A small image flow-matching model, trained from scratch: 21200 steps.
Rows from block 6 of a small image flow-matching model, named by matrix and row number. Rows with one number belong to one neuron. Each number is 128 + 24 x the weight over its row's rms, rounded and kept within 0 to 255. All counts start at 0. After the name is the row's rms in percent of the matrix's.
After each neuron's rows are labels from the 100 images, of 14976 (inputs lightly noised), where the neuron reaches its largest size: "responds to" is what is common among them. Only what is clearly more common there than usual is listed. The data: photos of plants, animals and fungi (iNaturalist). In brackets: how many of the 100, against the usual share in percent.
# gate: MLP gate (model.blocks.6.mlp.gate.weight, 512x256), inputs 64-127
# fc1: MLP up (model.blocks.6.mlp.fc1.weight, 512x256), inputs 64-127
# fc2: MLP down (model.blocks.6.mlp.fc2.weight, 256x512, transposed), outputs 64-127

gate.58 088 [123 128 122 127 126 156 130 133 128 127 135 128 130 139 127 123 142 149 127 134 129 119 107 135 128 128 115 128  58 125 126 128 125 129 123 130 129 128 123 127 126 131 139 135 121 130 128 128 128 103 128 127 129 130 119 102 116 128 128 127 128 129 120  94]
fc1.58 189 [129 128 128 122 175 128 126 129 128 128 128 107 127 130 128 127  45 128  63 129 130 128 128 128 128 129 126 132 129 123 127 125 118 126 107 122 128 128 126 129 128 126 128 128 143 128 128 108 129 128 128 127  20 125   0 128 143 127 128 130 128 124 128 128]
fc2.58 255 [127 128 100 128 128 127 129 131 127 123 124 129 130 128 128 129 126 128 132 128 128 127 127 127 128 127 121 111 128 134 128 120  97 128 146 129 128 139 128 128 124 128 130 119 129 127 128 107 128 131 126 127 128 128  47 128 115 130 128 127 130 125 120 130]
responds to: class Aves (83 vs 55)

gate.179 141 [131 126 128 145 134 130 126 122 128 146 126 128 149 119 128 138 133 133 137 148 128 129 171 128 127 148 128 111 117 129 128 126 130 128 153  45 128 136 130 128 134 129 167 162 107 127 125 121 128 128 136 131 127 197 102 128 130 130 132 126 122 120 128 130]
fc1.179 156 [135 127 130  66 128 129 128 104 128 128 127 128 131 129 129 130 126 142 129 175 128 128 169 128 113 128 126 129 126 133 127  80 130 129 180  45 128 162 126 244 131 131 132 128 128 119 128 127  87 126 126 127 124 255 103 128 122 140 128 167 125 160 136 128]
fc2.179 147 [119 128 128 123 130 125 130 128 122 128 128 130 124 118 128 125 134  25 137 134 127 123 127 124 132 128 185 131 109 129 129 129 131 128 127 129 129 129 128 144 142 128 124 129 128 211 108 129 122 111 126 128 130 113 131  88 127 130 128 128 130 129 126 135]
responds to: class Aves (86 vs 55); order Passeriformes (54 vs 24.9)

gate.134 149 [132 129 129 128 134 128 130  73 128 139 124 131 129 126 128 124 126 175 129 127 124 128 127 130 128 127 127 128  86 122 128 130 128 139 128 124 126 128 108 128 131 127 128 128 141 128 128 128 124 128 129 128 128 124 128 126 128 128 128 127 127 126 128 128]
fc1.134 156 [128 128 128 131 134 128 128  96 128 129 128 138 127 146 133 125 130 140 127 128 129 132 127 125 130 128 133 128 130 178 128 128 128 132 128 125 129 120 106 129 198 141 127 129 128 129 163 125 128 129 143 136 128 128 126 129 130 128 130 128 128 128 128 131]
fc2.134 215 [128 128 129 126 116 135 127 104 129  29   0 128 137 150 128 128 128 128 128 128 128 129 128 151 127 128 128 120 255 127 128 128 131 128 128 125 115 131 128 126  37 196 124 128 128 128 183 127 130 128 128 128 128 126 130 113 120 131 129 128 128 127 129 128]
responds to: phylum Chordata (95 vs 60.8); class Aves (92 vs 55)

gate.153 190 [128 130 127 129 133 128 128 128 128 127 127 128 127 128 132 130 126 128 128 127 128 129 129 128 125 128 128 128 119 128 128 129 125 255 129 128 112 128 128 128 128 122 131 128 129 129 128 127 128 128 128 128 113 128 128 131 128 126 128 127 128 128  85 127]
fc1.153 133 [128 140 128 128 128 128 128 128 127 128 128 128 128 128 128 129 128 135 128 128 127 127 128 127 128 128 129 128 128 242 128 130   0 133 129 128 120 128 124 128 129 126 128 128 128 128 126   0 127 127 137 255 150 128 134 126 129 125 128 128 127 128 134 128]
fc2.153 119 [146 120 146 128 127 128 128 133 105 126 129 126 127 146 129 128 137 128 128 128 128 128 128 127 128 128 129 128  31 126 128 128 128 114 122 128 113 125 179 128 128 131 127 127 129 128 125 118 125 125 132 128 127 132 129 131 128 128 128 132 129 129 199 128]
responds to: class Aves (86 vs 55)

gate.379 125 [128 125 128 174 126 123 136 140 128 129 129 127  78 111 129 132 153 136 148 110 128 129 126 128 115 127 132 130 118 121 132  76 128 128  95 125 129 135 130 190 129 127 129 176 128 128 120 128   0 128 163 114 136 167 124 166 128 129 132 117 131 127 128 127]
fc1.379 156 [130 128 131 127 120 128 127 127 128 131 127 128 137 140 122 128 116 125 124  30  86 128 129 127 100 124 125 130 128 127 140 128 130 129 145 132 130 126 128 126 126 128 147  44 110 129 128 128 186 128 128 127 128 153 128 124 126 127 128 135  48 109 128 127]
fc2.379 103 [121 127 128 109 151 127 128 125 130 121 133 152 128 124 127 135 128 255 127 111 123  65 138 129 126 125 126 183 127 128 128 137 127 130 119 149 124 118 126 129 127 128 127 127 118 131 123 129  61 131 127 134 130 126 132  71 140 132 137 147 130 130 127 107]
responds to: order Passeriformes (50 vs 24.9)

gate.83 142 [128 128 129  93 135 128 127 138 142 128 134 128 225 121  77 128 108 131 129  19 192 125 128 125  17 111 126 127 110 131 128 125 129 127 130 131 128 131 130 178 133 128 129 147 107 143 129 121 133 128 128 124 133  86 131 129 131 122 129 129 131  49 129 128]
fc1.83 146 [128 129 138 130 142 128 111 128 130 128 128 126 226 130 127 127 125 134 127  51 150 128 116 124 128  87 134 128 127 131 128 126 131 128 126 128 128 145 128 127 128 127 255 138 128 129 128 128  84 128 128 126 128 127 122 117 128 121 131 158 139 180 128 131]
fc2.83 097 [158 127 127 124 127 129 125 128 106 130 146 128 139 209 137 157 145   0 141 133 119 126 143 129 120 128  72 142 125 122 145 128 128 128 147 126 129 128 128 134 140 129 122 128 129 128 128 128 126 129 127 127 128 126 141 198 132 129 126 129 127 124 128 128]
responds to: order Passeriformes (59 vs 24.9)

gate.97 108 [126 104 129 132 128 136 126  84 127 202 107 130 135 127 124 173 122 131 127 129 130 130 126 129 119 128 127 117 106 128 129 126 129 139 126 131 129 128  92 126 131 128 132 131 128 121 128 127 136 129 127 135 124 129 100 129 129 128 207 128 128 133 129 131]
fc1.97 097 [134 104 128 133 127 133 127 128 129 128 128 131 130 124 124 130 127 132 127 131 127 141 128  64 128 127 128 111 118 128 131 128 132 120 129 120 128 128 109 128 130 129 130 128 128 124 128 128 128 128 128 137 126 129 129 128 128 119 128 131 128 131 128 136]
fc2.97 222 [ 70 128 128 128 128 129 128 128 128 128 128 128 127 128 128 128 128 125 129 128 128 112 121 128 128 128 128 128 119 128 128 128 128 128 128 123 129 129 128 128 128 123 130 128 128 128 121 128 128 128 128 128 128 126 128 128 125 128  66 128 128 126 131 128]
responds to: phylum Arthropoda (62 vs 30.9); class Insecta (61 vs 29.2); order Lepidoptera (37 vs 13.7)

gate.506 157 [127 124 129  94 124 138 134 134 129 128 130 130 128 126 130 129 128 128 127 136 128 144  93 134 147 130 125 128 120 128 111 128 118 130 128 130 131 134 123 128 127 129 128 162 125 128 124 129 127 129 128 128 126 128 143 121 132 128 128 128 135 127  63 121]
fc1.506 155 [126 129 128  38 131 143 129 134 129 128 128 135 127 127 127 128 128 127 123 137 128 131 128 129 131 133 126 127 126 174 127 128 125 129 128 130 130 153 127 128 126 128 128 138 125 128 127 132 130 128 128 120 120 120 124 119 128 128 128 128 133 111 123 126]
fc2.506 095 [130 126 127 125 129 131 128  58 128 127 128 111 130 204 127 129 123 128 126 127 124 103 128 130 129 129   0 139 130 134 104 126 127 122 129 132 130 129 130 127 129 128 129 138 130 127 129 129 127 137 128 127 128 129 143 166 195 135 129 127 141 127 128 125]
responds to: order Passeriformes (53 vs 24.9)

gate.133 170 [128 129 129 128 134 128 127 128 144 129 132 128  91 127 128 131 127 130 128 125 128 128 128 127 125 127 131 129 127 128 127 129 126 127 128 124 128 129 134 128 129 128 104 118 121 127  34 128 141  51 125 128 122 128 130 156 142 137 128 132 189 108 127 128]
fc1.133 231 [128 126 128 160 123 128 129 130 122 125 129 127 129 128 129 128 128 128 126 111 127 128 127 127 130 129 128 128 128 128 129  97 128 125 124 140 128 127 128 148 119 128 129 127 127 128 131 128 128  86 128 128 116 128 125 126 109 120 128 128 106 127 112 128]
fc2.133 130 [127 127 121 129 127 128 128 155 127 132  96 114 128 130 128 128 128 128 131 126 131 119 133 128 132 127 137 128 128 132 128 131 126 125 127 124 128 124 127 124 127 128 124 147 128 129 103 128 130 131 124 128 126 126 120 140 129 127 129 128 128 127 130 131]
responds to: class Aves (83 vs 55); order Anseriformes (28 vs 5.5); family: Anatidae (28 vs 5.5)

gate.120 143 [122 130 173 128 130 127 117 136 131 128 128 213 129 131 128 128 133 130 104 129 143 121 104 128 128 128 135 129  98 157 128 118  95 119 129 127 149 135 118 132 127 128 137 132 128 127 129 248 146 162 129 139 131 130 120  58 128 128 144 128 128 124 126 114]
fc1.120 164 [128 127 116 130 127 141 137 128 126 128 152   6 128 128 127 127 128 157 195 128 127 128 129 128 127 128 129 129 136 103 127 130 127 129 128 128 114 129 135 125 128 134 129 123 129 129 127 116 120 128 128  86 121 125 133 128 128 128 128 128 127 128 128 128]
fc2.120 271 [127 128 133 128 128 128 123 149 128 128 129 150 128 174 122 128 127 128  99 127 128 128 126 126 127 128 118 128  95 113 129 128 128 128 184 132 122 134 131 128 128 128 126 128 128 128 142 106 127 114 133  81 124 132 128 127 202 128 128 141 128 128 127 127]
responds to: class Aves (85 vs 55)

gate.425 182 [127 130 127 128 112 128 123 134 134 255 107 128 129 127 128 131 129 120 128 126 128 135 126  93 128 123 128 129 128 126 128 128 129 140 130 128 130 125 130 128 162 220 128 128 125 129 128 128 128 126 127 122 128 128 127 128 127 214 130 128 129 127 119 129]
fc1.425 099 [136 128 129 128 159 133 128 126 129 128 157 128 125 127 128 128 123 128 127 128 128 128 135 201 128 128 122 128 129 130 130 127 124 162 124 128 223 131 116 129 122 152 130 128 124 129 127 127 129 128 129 132 134 129 127 128 128 124  85 118 128 128 128 128]
fc2.425 214 [128 127 128 128 128 128 128 128 128  92 128 128 128 128 128 128 128 128 128 128 128 128 128 112 128 128 128 127 128 132 128 128 128 128 128 128 128 128 128 128 127 135 128 128 128 128 128 131 128 128 126 131 128 128 128 128 128 126 128 131 128 128 131 128]
responds to: phylum Arthropoda (72 vs 30.9); class Insecta (71 vs 29.2)

gate.275 250 [124 132 128 127 127 125 128 128 113 128 128 128 126 128 128 142 128 128 128 128 128 128 128 156 128 128 127 128 119 128 128 128 129  16 128 128 128 128 128 128 132 130 126 128 128 128 129 128 128 128 130 130 128 128 127 126 128 127 126 128 128 128 130 129]
fc1.275 155 [129 128 129 128 127 134 128 128 129 187 128 128 128 129 129 128 126 214 128 127 128 128 131 128 128 128 128 128 128 128 128 128 126 188 128 128 128 128 128 128  70 140 129 128 129 128 128 128 128 130 128 129 128 128 128 129 128 132 172 128 128 128 128 130]
fc2.275 177 [128 128 128 128 129 128 128 128 255 150 128 128 128 128 128  17 128 127 128 127 129 129 128 255 128 128 128 128 117 128 128 126 119 137 128 128 129 128 127 128 127 255 128 128 128 130 128 128 128 128 128 128 128 128 128 128 124 128   0 128 128 128 128 128]
responds to: phylum Arthropoda (61 vs 30.9); class Insecta (60 vs 29.2)

gate.103 101 [128  85 124 129 128 119 127 128 134  49  92 128 128 130 128 128 128 128 128 128 128 129 128 124 127 127 125 128 118 129 127 130 114 128 128 128 128 128 127 129 130  88 126 128 129 128 127 129 127 138 128 145 133 128 127 129 128 130 128 127 128 128 134 127]
fc1.103 129 [128 129 128 129 128 128 128 141 128 129 122 127 128 131 128 128 129 255 128 128 128 128 128  82 128 128 127 128 128 128 128 128 128 128 128 128 128 128 119 129 130 128 127 128 128 127 128 128 128 138 128 128 129 128 128 128 128 128 128 128 128 128 128 128]
fc2.103 195 [128 128 128 128 128 128 128 127 126 218 128 128 128 130 128 128 128 128 128 128 128 131 128 128 130 128 128 128 128 117 128 128 128 128 128 127 255 128 128 128 131   0 128 128 128 128 131 167 128 128 127 171 128 127 128 127 128 115 128 127 128 128 128 128]
responds to: phylum Chordata (92 vs 60.8); class Aves (90 vs 55)

gate.396 123 [129 127 128 126 130 128  96 125 128 115 130 128 125 126 133 128 125 127 128 125 128 128 136 128 125 128 128 136  99 128 127 128 118 131 127 124 123 127 155 131 137 119 129 128 145 127 128 119 129 139 132 134 129 128 129 128 126 133 128 129 131 129 131 144]
fc1.396 125 [129 122 126 118 129 125 127 123 127 128 128 121 127 130 135 126 127 130 128 131 127 127 133 128 128 128 128 130  94 128 128 129 123 133 128 124 115 128 139 127 128 128 129 128 139 128 120 116 152 128 128 144 128 127 239 128 129 128 128 127 128 128 129 127]
fc2.396 119 [128 128 128 128 128 128 128 128 128 128 128 255 128 151 129 128 127 127 143 128 129 128 128 119 128 128 133 128 146 135 128 129 129 126 190 127 128 128 128 123 129 128 127 128 122 128 128  99 128 110 127 128 128 128 138 128 127 128 128 128 128 127 128 128]
responds to: class Aves (96 vs 55); phylum Chordata (96 vs 60.8); order Passeriformes (54 vs 24.9)

gate.309 081 [116 129 128 128 128 125 128 128 128 129 127 128 128 128 132 128 159 130 129 136 125 129 148 128 138 128  96 117  90 155 136 133 128 128 123 128 139 131 128 128 128 107 127 129 129 129 127 147 131 128 122 223 128 126 129  64 128 128 129 130 129 128 120 125]
fc1.309 232 [128 121 127 129 129 128 127 128 129 128 124 128 125 128 128 128 127 134 128 129 128 130 132 130 129 128 132 128 128  58 119 128 127 252 136 127 132 128 128 129 128 128 129 128 113 129 128 129 128 128 114  40 126 128 128 131 129 131 128 128 128 128 173 129]
fc2.309 269 [128 128 110 128 128 128 127 128 128 128 126 131 128 127 129 128 127 128 134 128 128 128 128 128 128 128 129 127 128 163 128 130 130 128 128 128 128 129 105 127 128 128 128 126 117 127 128 117 131 128 125 109 128 130 128 126 129 128 128 128 127 129  95 128]
responds to: class Aves (84 vs 55); order Passeriformes (57 vs 24.9)