Weights of a small image flow-matching model.
Training: 21200 steps, batches of 64.
Data: trained on photos of plants, animals and fungi (iNaturalist), 77898 training examples, 17.4 epochs.
Rows from block 3 of a small image flow-matching model, named by matrix and row number. Rows with one number belong to one neuron. Each number is 200 + 40 x the weight over its row's rms, rounded and kept within 0 to 999. All counts start at 0.
Before each neuron's rows are labels from the 100 images, of 14976 (inputs lightly noised), where the neuron reaches its largest size: "patch colour" is the nearest of a few named colours to the mean colour under the peak. Only what is clearly more common there than usual is listed. The data: photos of plants, animals and fungi (iNaturalist). In brackets: how many of the 100.
# gate: MLP gate (model.blocks.3.mlp.gate.weight, 512x256), inputs 86-171
# fc1: MLP up (model.blocks.3.mlp.fc1.weight, 512x256), inputs 86-171
# fc2: MLP down (model.blocks.3.mlp.fc2.weight, 256x512, transposed), outputs 86-171

patch colour: grey (78)
gate.222,199,202,199,200,191,196,272,200,199,199,200,199,200,195,199,198,200,200,202,200,200,200,191,200,201,201,199,200,201,199,200,199,201,225,200,200,201,202,201,200,194,204,198,200,197,203,200,197,198,199,199,199,208,200,207,200,201,201,200,200,198,200,200,180,199,199,185,200,200,200,201,201,190,200,172,198,201,200,199,200,200,200,202,201,200,182
fc1.222,200,202,197,200,190,199,230,201,200,199,199,200,200,188,199,197,200,200,203,200,200,200,185,200,199,200,199,199,202,199,200,199,202,208,199,201,201,202,201,200,197,202,198,200,201,210,200,196,200,199,200,197,201,200,210,199,201,201,199,201,196,205,199,198,198,195,200,200,200,201,200,200,76,200,155,199,201,201,200,200,202,199,208,200,200,200
fc2.222,202,200,201,199,200,199,201,200,199,200,201,206,200,200,90,201,200,200,201,200,200,200,126,201,198,200,197,201,200,200,200,200,200,200,200,200,199,201,199,200,200,194,200,199,200,200,200,200,224,200,200,198,200,201,204,201,200,200,200,200,200,200,199,200,200,199,200,200,200,200,200,199,200,200,200,202,209,200,200,201,200,199,200,200,200,210

patch colour: brown (52)
gate.385,228,201,218,200,198,200,199,200,200,175,200,197,99,200,202,199,201,234,201,200,200,125,198,200,201,201,190,200,200,200,202,200,200,199,199,200,200,193,201,202,200,202,198,200,164,252,206,203,201,142,201,200,150,208,200,200,201,199,200,200,232,205,203,194,198,197,186,202,193,392,197,198,199,194,200,241,200,201,162,200,296,200,199,222,199,194
fc1.385,170,200,155,197,200,203,201,230,200,260,200,216,217,186,201,185,200,175,198,199,179,213,201,204,198,200,203,214,201,200,201,163,108,187,201,200,200,163,199,143,200,197,200,204,257,200,200,200,63,217,198,199,281,199,200,233,193,195,200,201,160,154,198,201,214,202,294,199,199,90,206,201,200,203,145,65,199,198,198,200,209,200,200,131,202,201
fc2.385,200,200,200,205,200,200,200,200,199,200,196,199,200,200,202,199,200,201,206,200,201,200,222,201,225,200,201,200,199,200,200,199,200,194,200,200,197,196,199,200,198,193,199,201,201,200,201,199,509,201,200,212,199,200,185,208,267,200,200,200,200,201,201,189,200,200,200,201,198,198,200,201,185,200,200,0,169,202,200,201,200,199,200,200,200,206

patch colour: grey (84)
gate.463,195,206,206,197,200,200,232,200,200,196,197,207,201,201,201,203,199,199,201,202,200,238,194,203,227,203,201,207,202,201,200,200,200,200,205,200,201,197,198,200,218,201,202,204,206,202,199,199,215,201,203,200,206,202,197,200,199,200,197,197,199,200,223,412,201,201,200,203,198,198,200,197,13,200,201,187,237,203,200,201,227,200,199,199,200,202
fc1.463,202,200,198,203,200,200,200,198,200,202,201,199,195,200,200,200,200,200,204,200,200,200,203,198,143,199,200,195,197,198,200,200,199,203,199,198,199,201,202,200,195,197,200,194,193,198,200,199,174,199,198,200,200,196,198,200,199,199,200,205,200,199,200,213,199,200,198,200,200,201,200,204,410,201,200,216,200,196,199,200,197,200,203,201,200,200
fc2.463,201,198,198,202,200,198,199,200,199,200,198,200,200,200,201,200,200,200,199,200,199,200,277,203,176,208,197,202,204,200,200,202,201,196,199,201,199,200,199,200,202,201,199,200,201,199,203,200,285,200,201,215,200,201,207,201,216,200,200,201,196,200,200,194,200,201,202,200,200,200,201,200,200,200,200,209,242,201,200,201,200,270,200,200,201,106

patch colour: grey (80)
gate.215,198,200,188,200,200,202,198,199,196,201,207,203,190,201,234,200,200,198,199,200,200,201,203,201,200,200,200,202,200,200,201,203,193,199,200,200,200,188,198,199,220,201,202,201,214,201,198,201,211,201,200,201,198,200,191,201,200,200,200,186,200,202,203,163,201,201,200,200,201,202,201,200,202,199,202,188,200,200,198,201,201,200,201,200,200,187
fc1.215,200,200,183,199,199,184,6,199,196,212,202,204,193,201,238,198,182,200,198,200,197,202,200,199,200,200,201,204,200,200,174,203,203,201,200,200,201,183,198,198,199,200,212,202,201,210,199,201,220,200,193,200,198,257,196,200,196,197,202,190,199,207,218,200,208,202,196,200,203,203,200,208,202,199,203,194,200,180,200,201,200,200,220,199,199,197
fc2.215,201,199,196,202,200,200,201,200,199,200,196,201,200,199,356,198,201,200,200,200,199,200,201,200,200,200,200,200,201,200,200,200,200,200,199,199,201,201,201,200,200,200,200,196,202,200,200,200,221,200,201,192,200,200,201,200,200,200,200,200,197,200,200,199,201,199,200,200,199,200,200,200,199,200,199,211,202,200,201,200,200,212,200,199,197,200

patch colour: grey (77)
gate.492,236,203,217,183,199,197,201,199,200,199,200,202,187,204,203,208,200,209,201,200,224,168,200,200,206,194,175,200,200,200,201,200,199,202,200,201,199,199,150,203,201,200,196,199,206,445,199,197,201,201,200,200,201,200,209,203,179,195,200,230,202,194,200,195,201,197,199,200,200,280,195,93,199,363,200,201,186,174,194,200,200,198,200,268,199,199
fc1.492,201,200,200,203,200,199,199,200,203,183,200,201,310,130,200,200,201,267,199,199,200,253,188,199,199,214,170,198,200,199,200,206,201,68,201,200,201,203,200,193,193,204,150,208,202,126,201,234,0,202,204,199,176,199,189,201,201,199,200,203,195,200,219,221,209,205,200,200,210,192,213,223,198,205,200,194,201,280,200,200,199,200,201,270,206,200
fc2.492,201,200,203,202,199,199,201,200,201,206,195,201,200,199,199,200,200,200,203,201,200,199,270,200,116,194,201,197,211,200,200,205,199,439,197,199,197,193,207,198,201,205,200,201,200,201,199,200,621,202,199,275,201,201,203,201,192,200,200,220,200,200,200,206,205,208,198,200,196,202,190,200,110,200,201,200,186,199,189,200,200,203,200,199,200,200

patch colour: grey (82)
gate.120,191,191,200,165,200,199,205,209,200,200,199,197,200,193,199,198,192,200,199,205,200,199,200,198,0,196,200,272,201,192,204,195,207,200,214,200,202,199,209,190,199,193,207,199,200,202,202,201,198,200,203,201,198,210,201,201,242,203,200,155,157,208,196,123,201,189,200,201,201,234,200,174,200,219,200,240,196,201,200,200,201,199,200,200,197,199
fc1.120,216,200,197,200,200,199,200,201,194,199,196,202,203,204,201,207,198,195,195,200,201,200,197,196,64,201,200,205,201,200,199,200,203,220,199,198,201,201,198,198,206,197,201,202,199,200,195,210,189,194,207,200,196,206,185,241,210,199,200,206,174,200,191,199,200,179,217,201,215,201,204,206,172,115,198,282,200,217,202,201,187,200,199,208,199,200
fc2.120,200,198,199,198,198,202,231,200,200,196,206,196,208,201,200,195,200,202,200,200,200,194,0,200,306,200,190,203,200,200,200,209,198,215,199,201,200,200,200,205,201,202,200,202,200,199,200,200,218,196,213,280,200,199,182,200,495,200,198,196,201,199,200,193,198,199,200,200,207,199,198,202,243,203,201,220,192,200,201,200,199,200,200,197,201,220

patch colour: pink (34)
gate.366,200,195,211,199,200,211,144,200,199,201,192,200,201,200,200,200,204,199,199,201,202,200,211,201,200,199,201,204,200,199,200,198,199,170,201,200,200,209,199,196,234,208,200,201,202,200,200,202,256,200,200,201,193,172,196,200,200,200,199,200,198,203,200,205,192,133,198,199,198,200,206,190,200,196,201,200,202,205,200,200,227,200,202,201,200,200
fc1.366,195,200,200,200,201,197,230,200,195,200,191,197,200,203,196,201,201,199,200,199,201,198,201,204,196,201,200,269,200,199,200,200,200,199,199,204,200,200,200,200,211,204,200,200,202,200,199,200,196,200,200,200,201,199,196,200,201,200,200,200,200,201,201,0,194,202,202,200,201,205,201,201,199,199,200,199,200,198,200,200,200,200,200,200,200,200
fc2.366,200,200,200,192,200,201,200,198,197,199,195,201,200,199,200,202,201,200,200,200,202,200,201,206,24,199,197,200,200,200,201,198,200,199,201,200,199,198,200,198,198,178,200,201,203,199,200,200,201,199,201,169,199,200,200,202,200,200,200,200,200,200,199,282,200,199,201,199,200,200,203,199,201,198,200,69,200,200,200,201,199,200,200,198,199,248

patch colour: grey (85)
gate.275,199,200,202,201,200,200,234,198,200,202,200,203,192,201,201,200,200,202,199,200,200,200,200,201,200,200,199,200,199,202,202,199,200,201,202,200,200,205,202,198,200,200,202,199,198,201,200,202,189,203,200,200,200,200,200,201,201,200,200,200,200,199,201,205,200,201,200,200,200,204,202,200,200,201,198,210,200,200,202,201,202,201,199,199,200,0
fc1.275,200,200,197,200,200,200,182,202,200,199,200,199,207,199,192,200,199,197,200,200,200,200,200,196,200,200,201,199,200,199,199,202,200,200,200,200,200,200,198,201,200,200,198,201,201,200,200,200,213,197,201,200,200,200,199,202,200,199,200,200,200,200,203,200,200,200,199,200,200,191,199,200,175,199,202,197,200,200,199,200,199,200,204,200,200,824
fc2.275,200,200,200,200,199,201,25,200,200,200,201,201,201,200,198,200,200,201,200,198,200,200,200,200,201,203,200,200,200,200,200,199,200,199,200,200,199,200,201,199,201,199,198,206,200,200,199,201,198,199,200,199,200,202,200,201,200,200,201,202,200,200,200,199,200,200,200,200,200,200,200,200,134,200,200,198,200,200,200,200,200,201,200,200,196,466

patch colour: grey (76)
gate.362,204,202,201,205,200,200,212,171,200,203,197,199,198,214,203,201,201,184,200,198,201,199,206,199,267,201,200,200,200,235,157,207,217,176,200,200,200,200,197,185,201,209,117,200,200,200,600,205,204,200,200,200,199,203,200,200,203,203,200,200,198,200,201,201,199,248,198,200,197,198,203,196,199,110,199,197,200,202,200,200,210,201,182,196,200,200
fc1.362,226,200,201,206,197,200,200,140,201,199,190,199,193,203,200,201,200,199,204,196,200,200,252,200,196,201,185,200,200,211,198,199,199,202,200,200,199,201,176,196,200,200,16,199,201,201,582,208,201,199,200,202,197,200,206,200,200,202,200,200,199,201,201,201,199,217,210,201,201,199,220,186,201,215,199,198,200,204,200,200,217,200,199,200,200,200
fc2.362,199,199,199,170,197,199,196,200,200,199,194,200,200,200,201,199,201,199,201,200,220,200,0,200,0,200,199,201,199,200,200,199,196,201,201,200,202,198,200,199,200,200,199,203,201,199,203,201,187,203,198,191,200,204,199,199,200,200,200,199,200,200,201,199,198,198,199,200,199,199,199,199,201,199,200,288,199,200,200,200,200,33,201,202,201,198

patch colour: black (56)
gate.470,202,199,202,236,200,201,154,217,201,195,200,194,260,189,196,200,201,202,202,200,201,186,200,172,202,209,200,198,194,201,192,191,214,175,199,200,200,357,196,203,201,203,197,198,204,222,195,249,205,202,201,200,198,199,198,225,209,198,202,206,204,167,198,175,196,203,202,199,200,187,204,267,201,199,110,205,200,200,202,200,192,200,198,226,200,200
fc1.470,241,198,193,255,200,201,96,204,198,206,204,200,203,184,194,196,208,198,201,203,234,215,199,171,199,197,213,198,204,200,166,257,205,37,215,200,202,172,196,198,203,196,147,199,195,167,187,198,203,203,203,200,204,187,126,208,199,198,201,200,200,195,199,191,198,204,214,201,199,193,197,200,187,197,196,198,189,195,206,200,207,200,199,214,199,204
fc2.470,264,200,197,174,199,196,171,198,199,213,198,198,200,202,203,202,200,191,200,195,200,204,216,201,220,203,102,198,209,200,204,189,199,178,196,203,200,355,199,199,210,204,200,197,200,199,192,200,188,209,201,199,200,199,231,186,397,200,208,201,194,201,67,179,180,229,199,200,196,200,203,201,208,198,199,201,196,203,205,201,200,202,200,202,203,0

patch colour: grey (93)
gate.72,202,201,203,200,200,198,0,200,200,210,201,207,214,199,200,199,201,199,200,200,200,199,200,200,192,218,196,201,201,202,199,203,200,202,200,200,200,200,202,204,200,199,206,202,199,200,200,200,213,200,191,199,198,202,201,198,196,200,200,196,200,200,220,202,200,201,200,200,200,199,200,200,200,200,201,187,200,201,192,201,225,201,207,189,200,185
fc1.72,196,202,214,201,200,200,0,201,200,200,199,198,190,199,188,203,200,204,197,199,200,188,193,200,198,198,199,201,200,200,200,201,206,201,200,198,200,211,207,200,199,170,204,201,188,209,200,200,198,200,201,198,195,202,207,200,199,203,200,203,200,201,200,200,203,262,161,200,201,199,202,204,201,199,200,198,200,201,200,200,201,201,202,200,200,200
fc2.72,207,202,200,208,215,185,0,199,199,201,167,200,200,200,231,195,201,196,187,200,200,200,196,224,185,202,201,198,202,197,244,198,199,193,201,190,205,193,216,199,204,201,200,186,200,200,201,200,202,201,195,179,200,199,199,202,194,200,199,203,200,199,192,200,204,141,211,199,200,201,183,199,275,200,201,244,237,201,200,207,200,270,197,203,199,133

patch colour: grey (76)
gate.360,215,203,196,183,201,200,200,199,200,99,208,197,195,201,199,200,201,236,201,200,215,254,197,200,257,233,167,201,201,200,200,203,187,199,200,199,200,195,52,193,198,196,178,199,191,212,114,208,198,183,196,200,199,200,195,160,187,198,200,197,195,164,193,199,199,199,204,200,195,201,239,199,197,180,200,202,201,209,181,200,359,201,199,203,200,200
fc1.360,204,199,200,194,200,200,196,200,200,62,202,202,202,194,202,201,204,200,202,200,205,261,193,206,201,225,195,203,201,200,200,206,173,143,199,202,200,192,63,199,195,199,191,196,200,197,104,201,199,182,201,200,200,200,225,186,165,197,200,199,195,186,202,200,200,198,160,201,199,215,217,192,201,104,200,179,201,203,181,201,391,169,200,202,199,200
fc2.360,201,200,201,211,202,200,203,203,197,199,187,197,200,199,200,199,198,200,202,200,200,199,123,201,0,198,202,199,201,200,200,199,200,274,201,204,200,203,191,199,210,201,200,188,200,200,199,201,189,199,200,132,200,198,199,202,193,200,200,200,207,202,201,117,205,197,200,200,198,200,200,200,200,200,208,129,146,200,200,200,206,0,200,200,200,199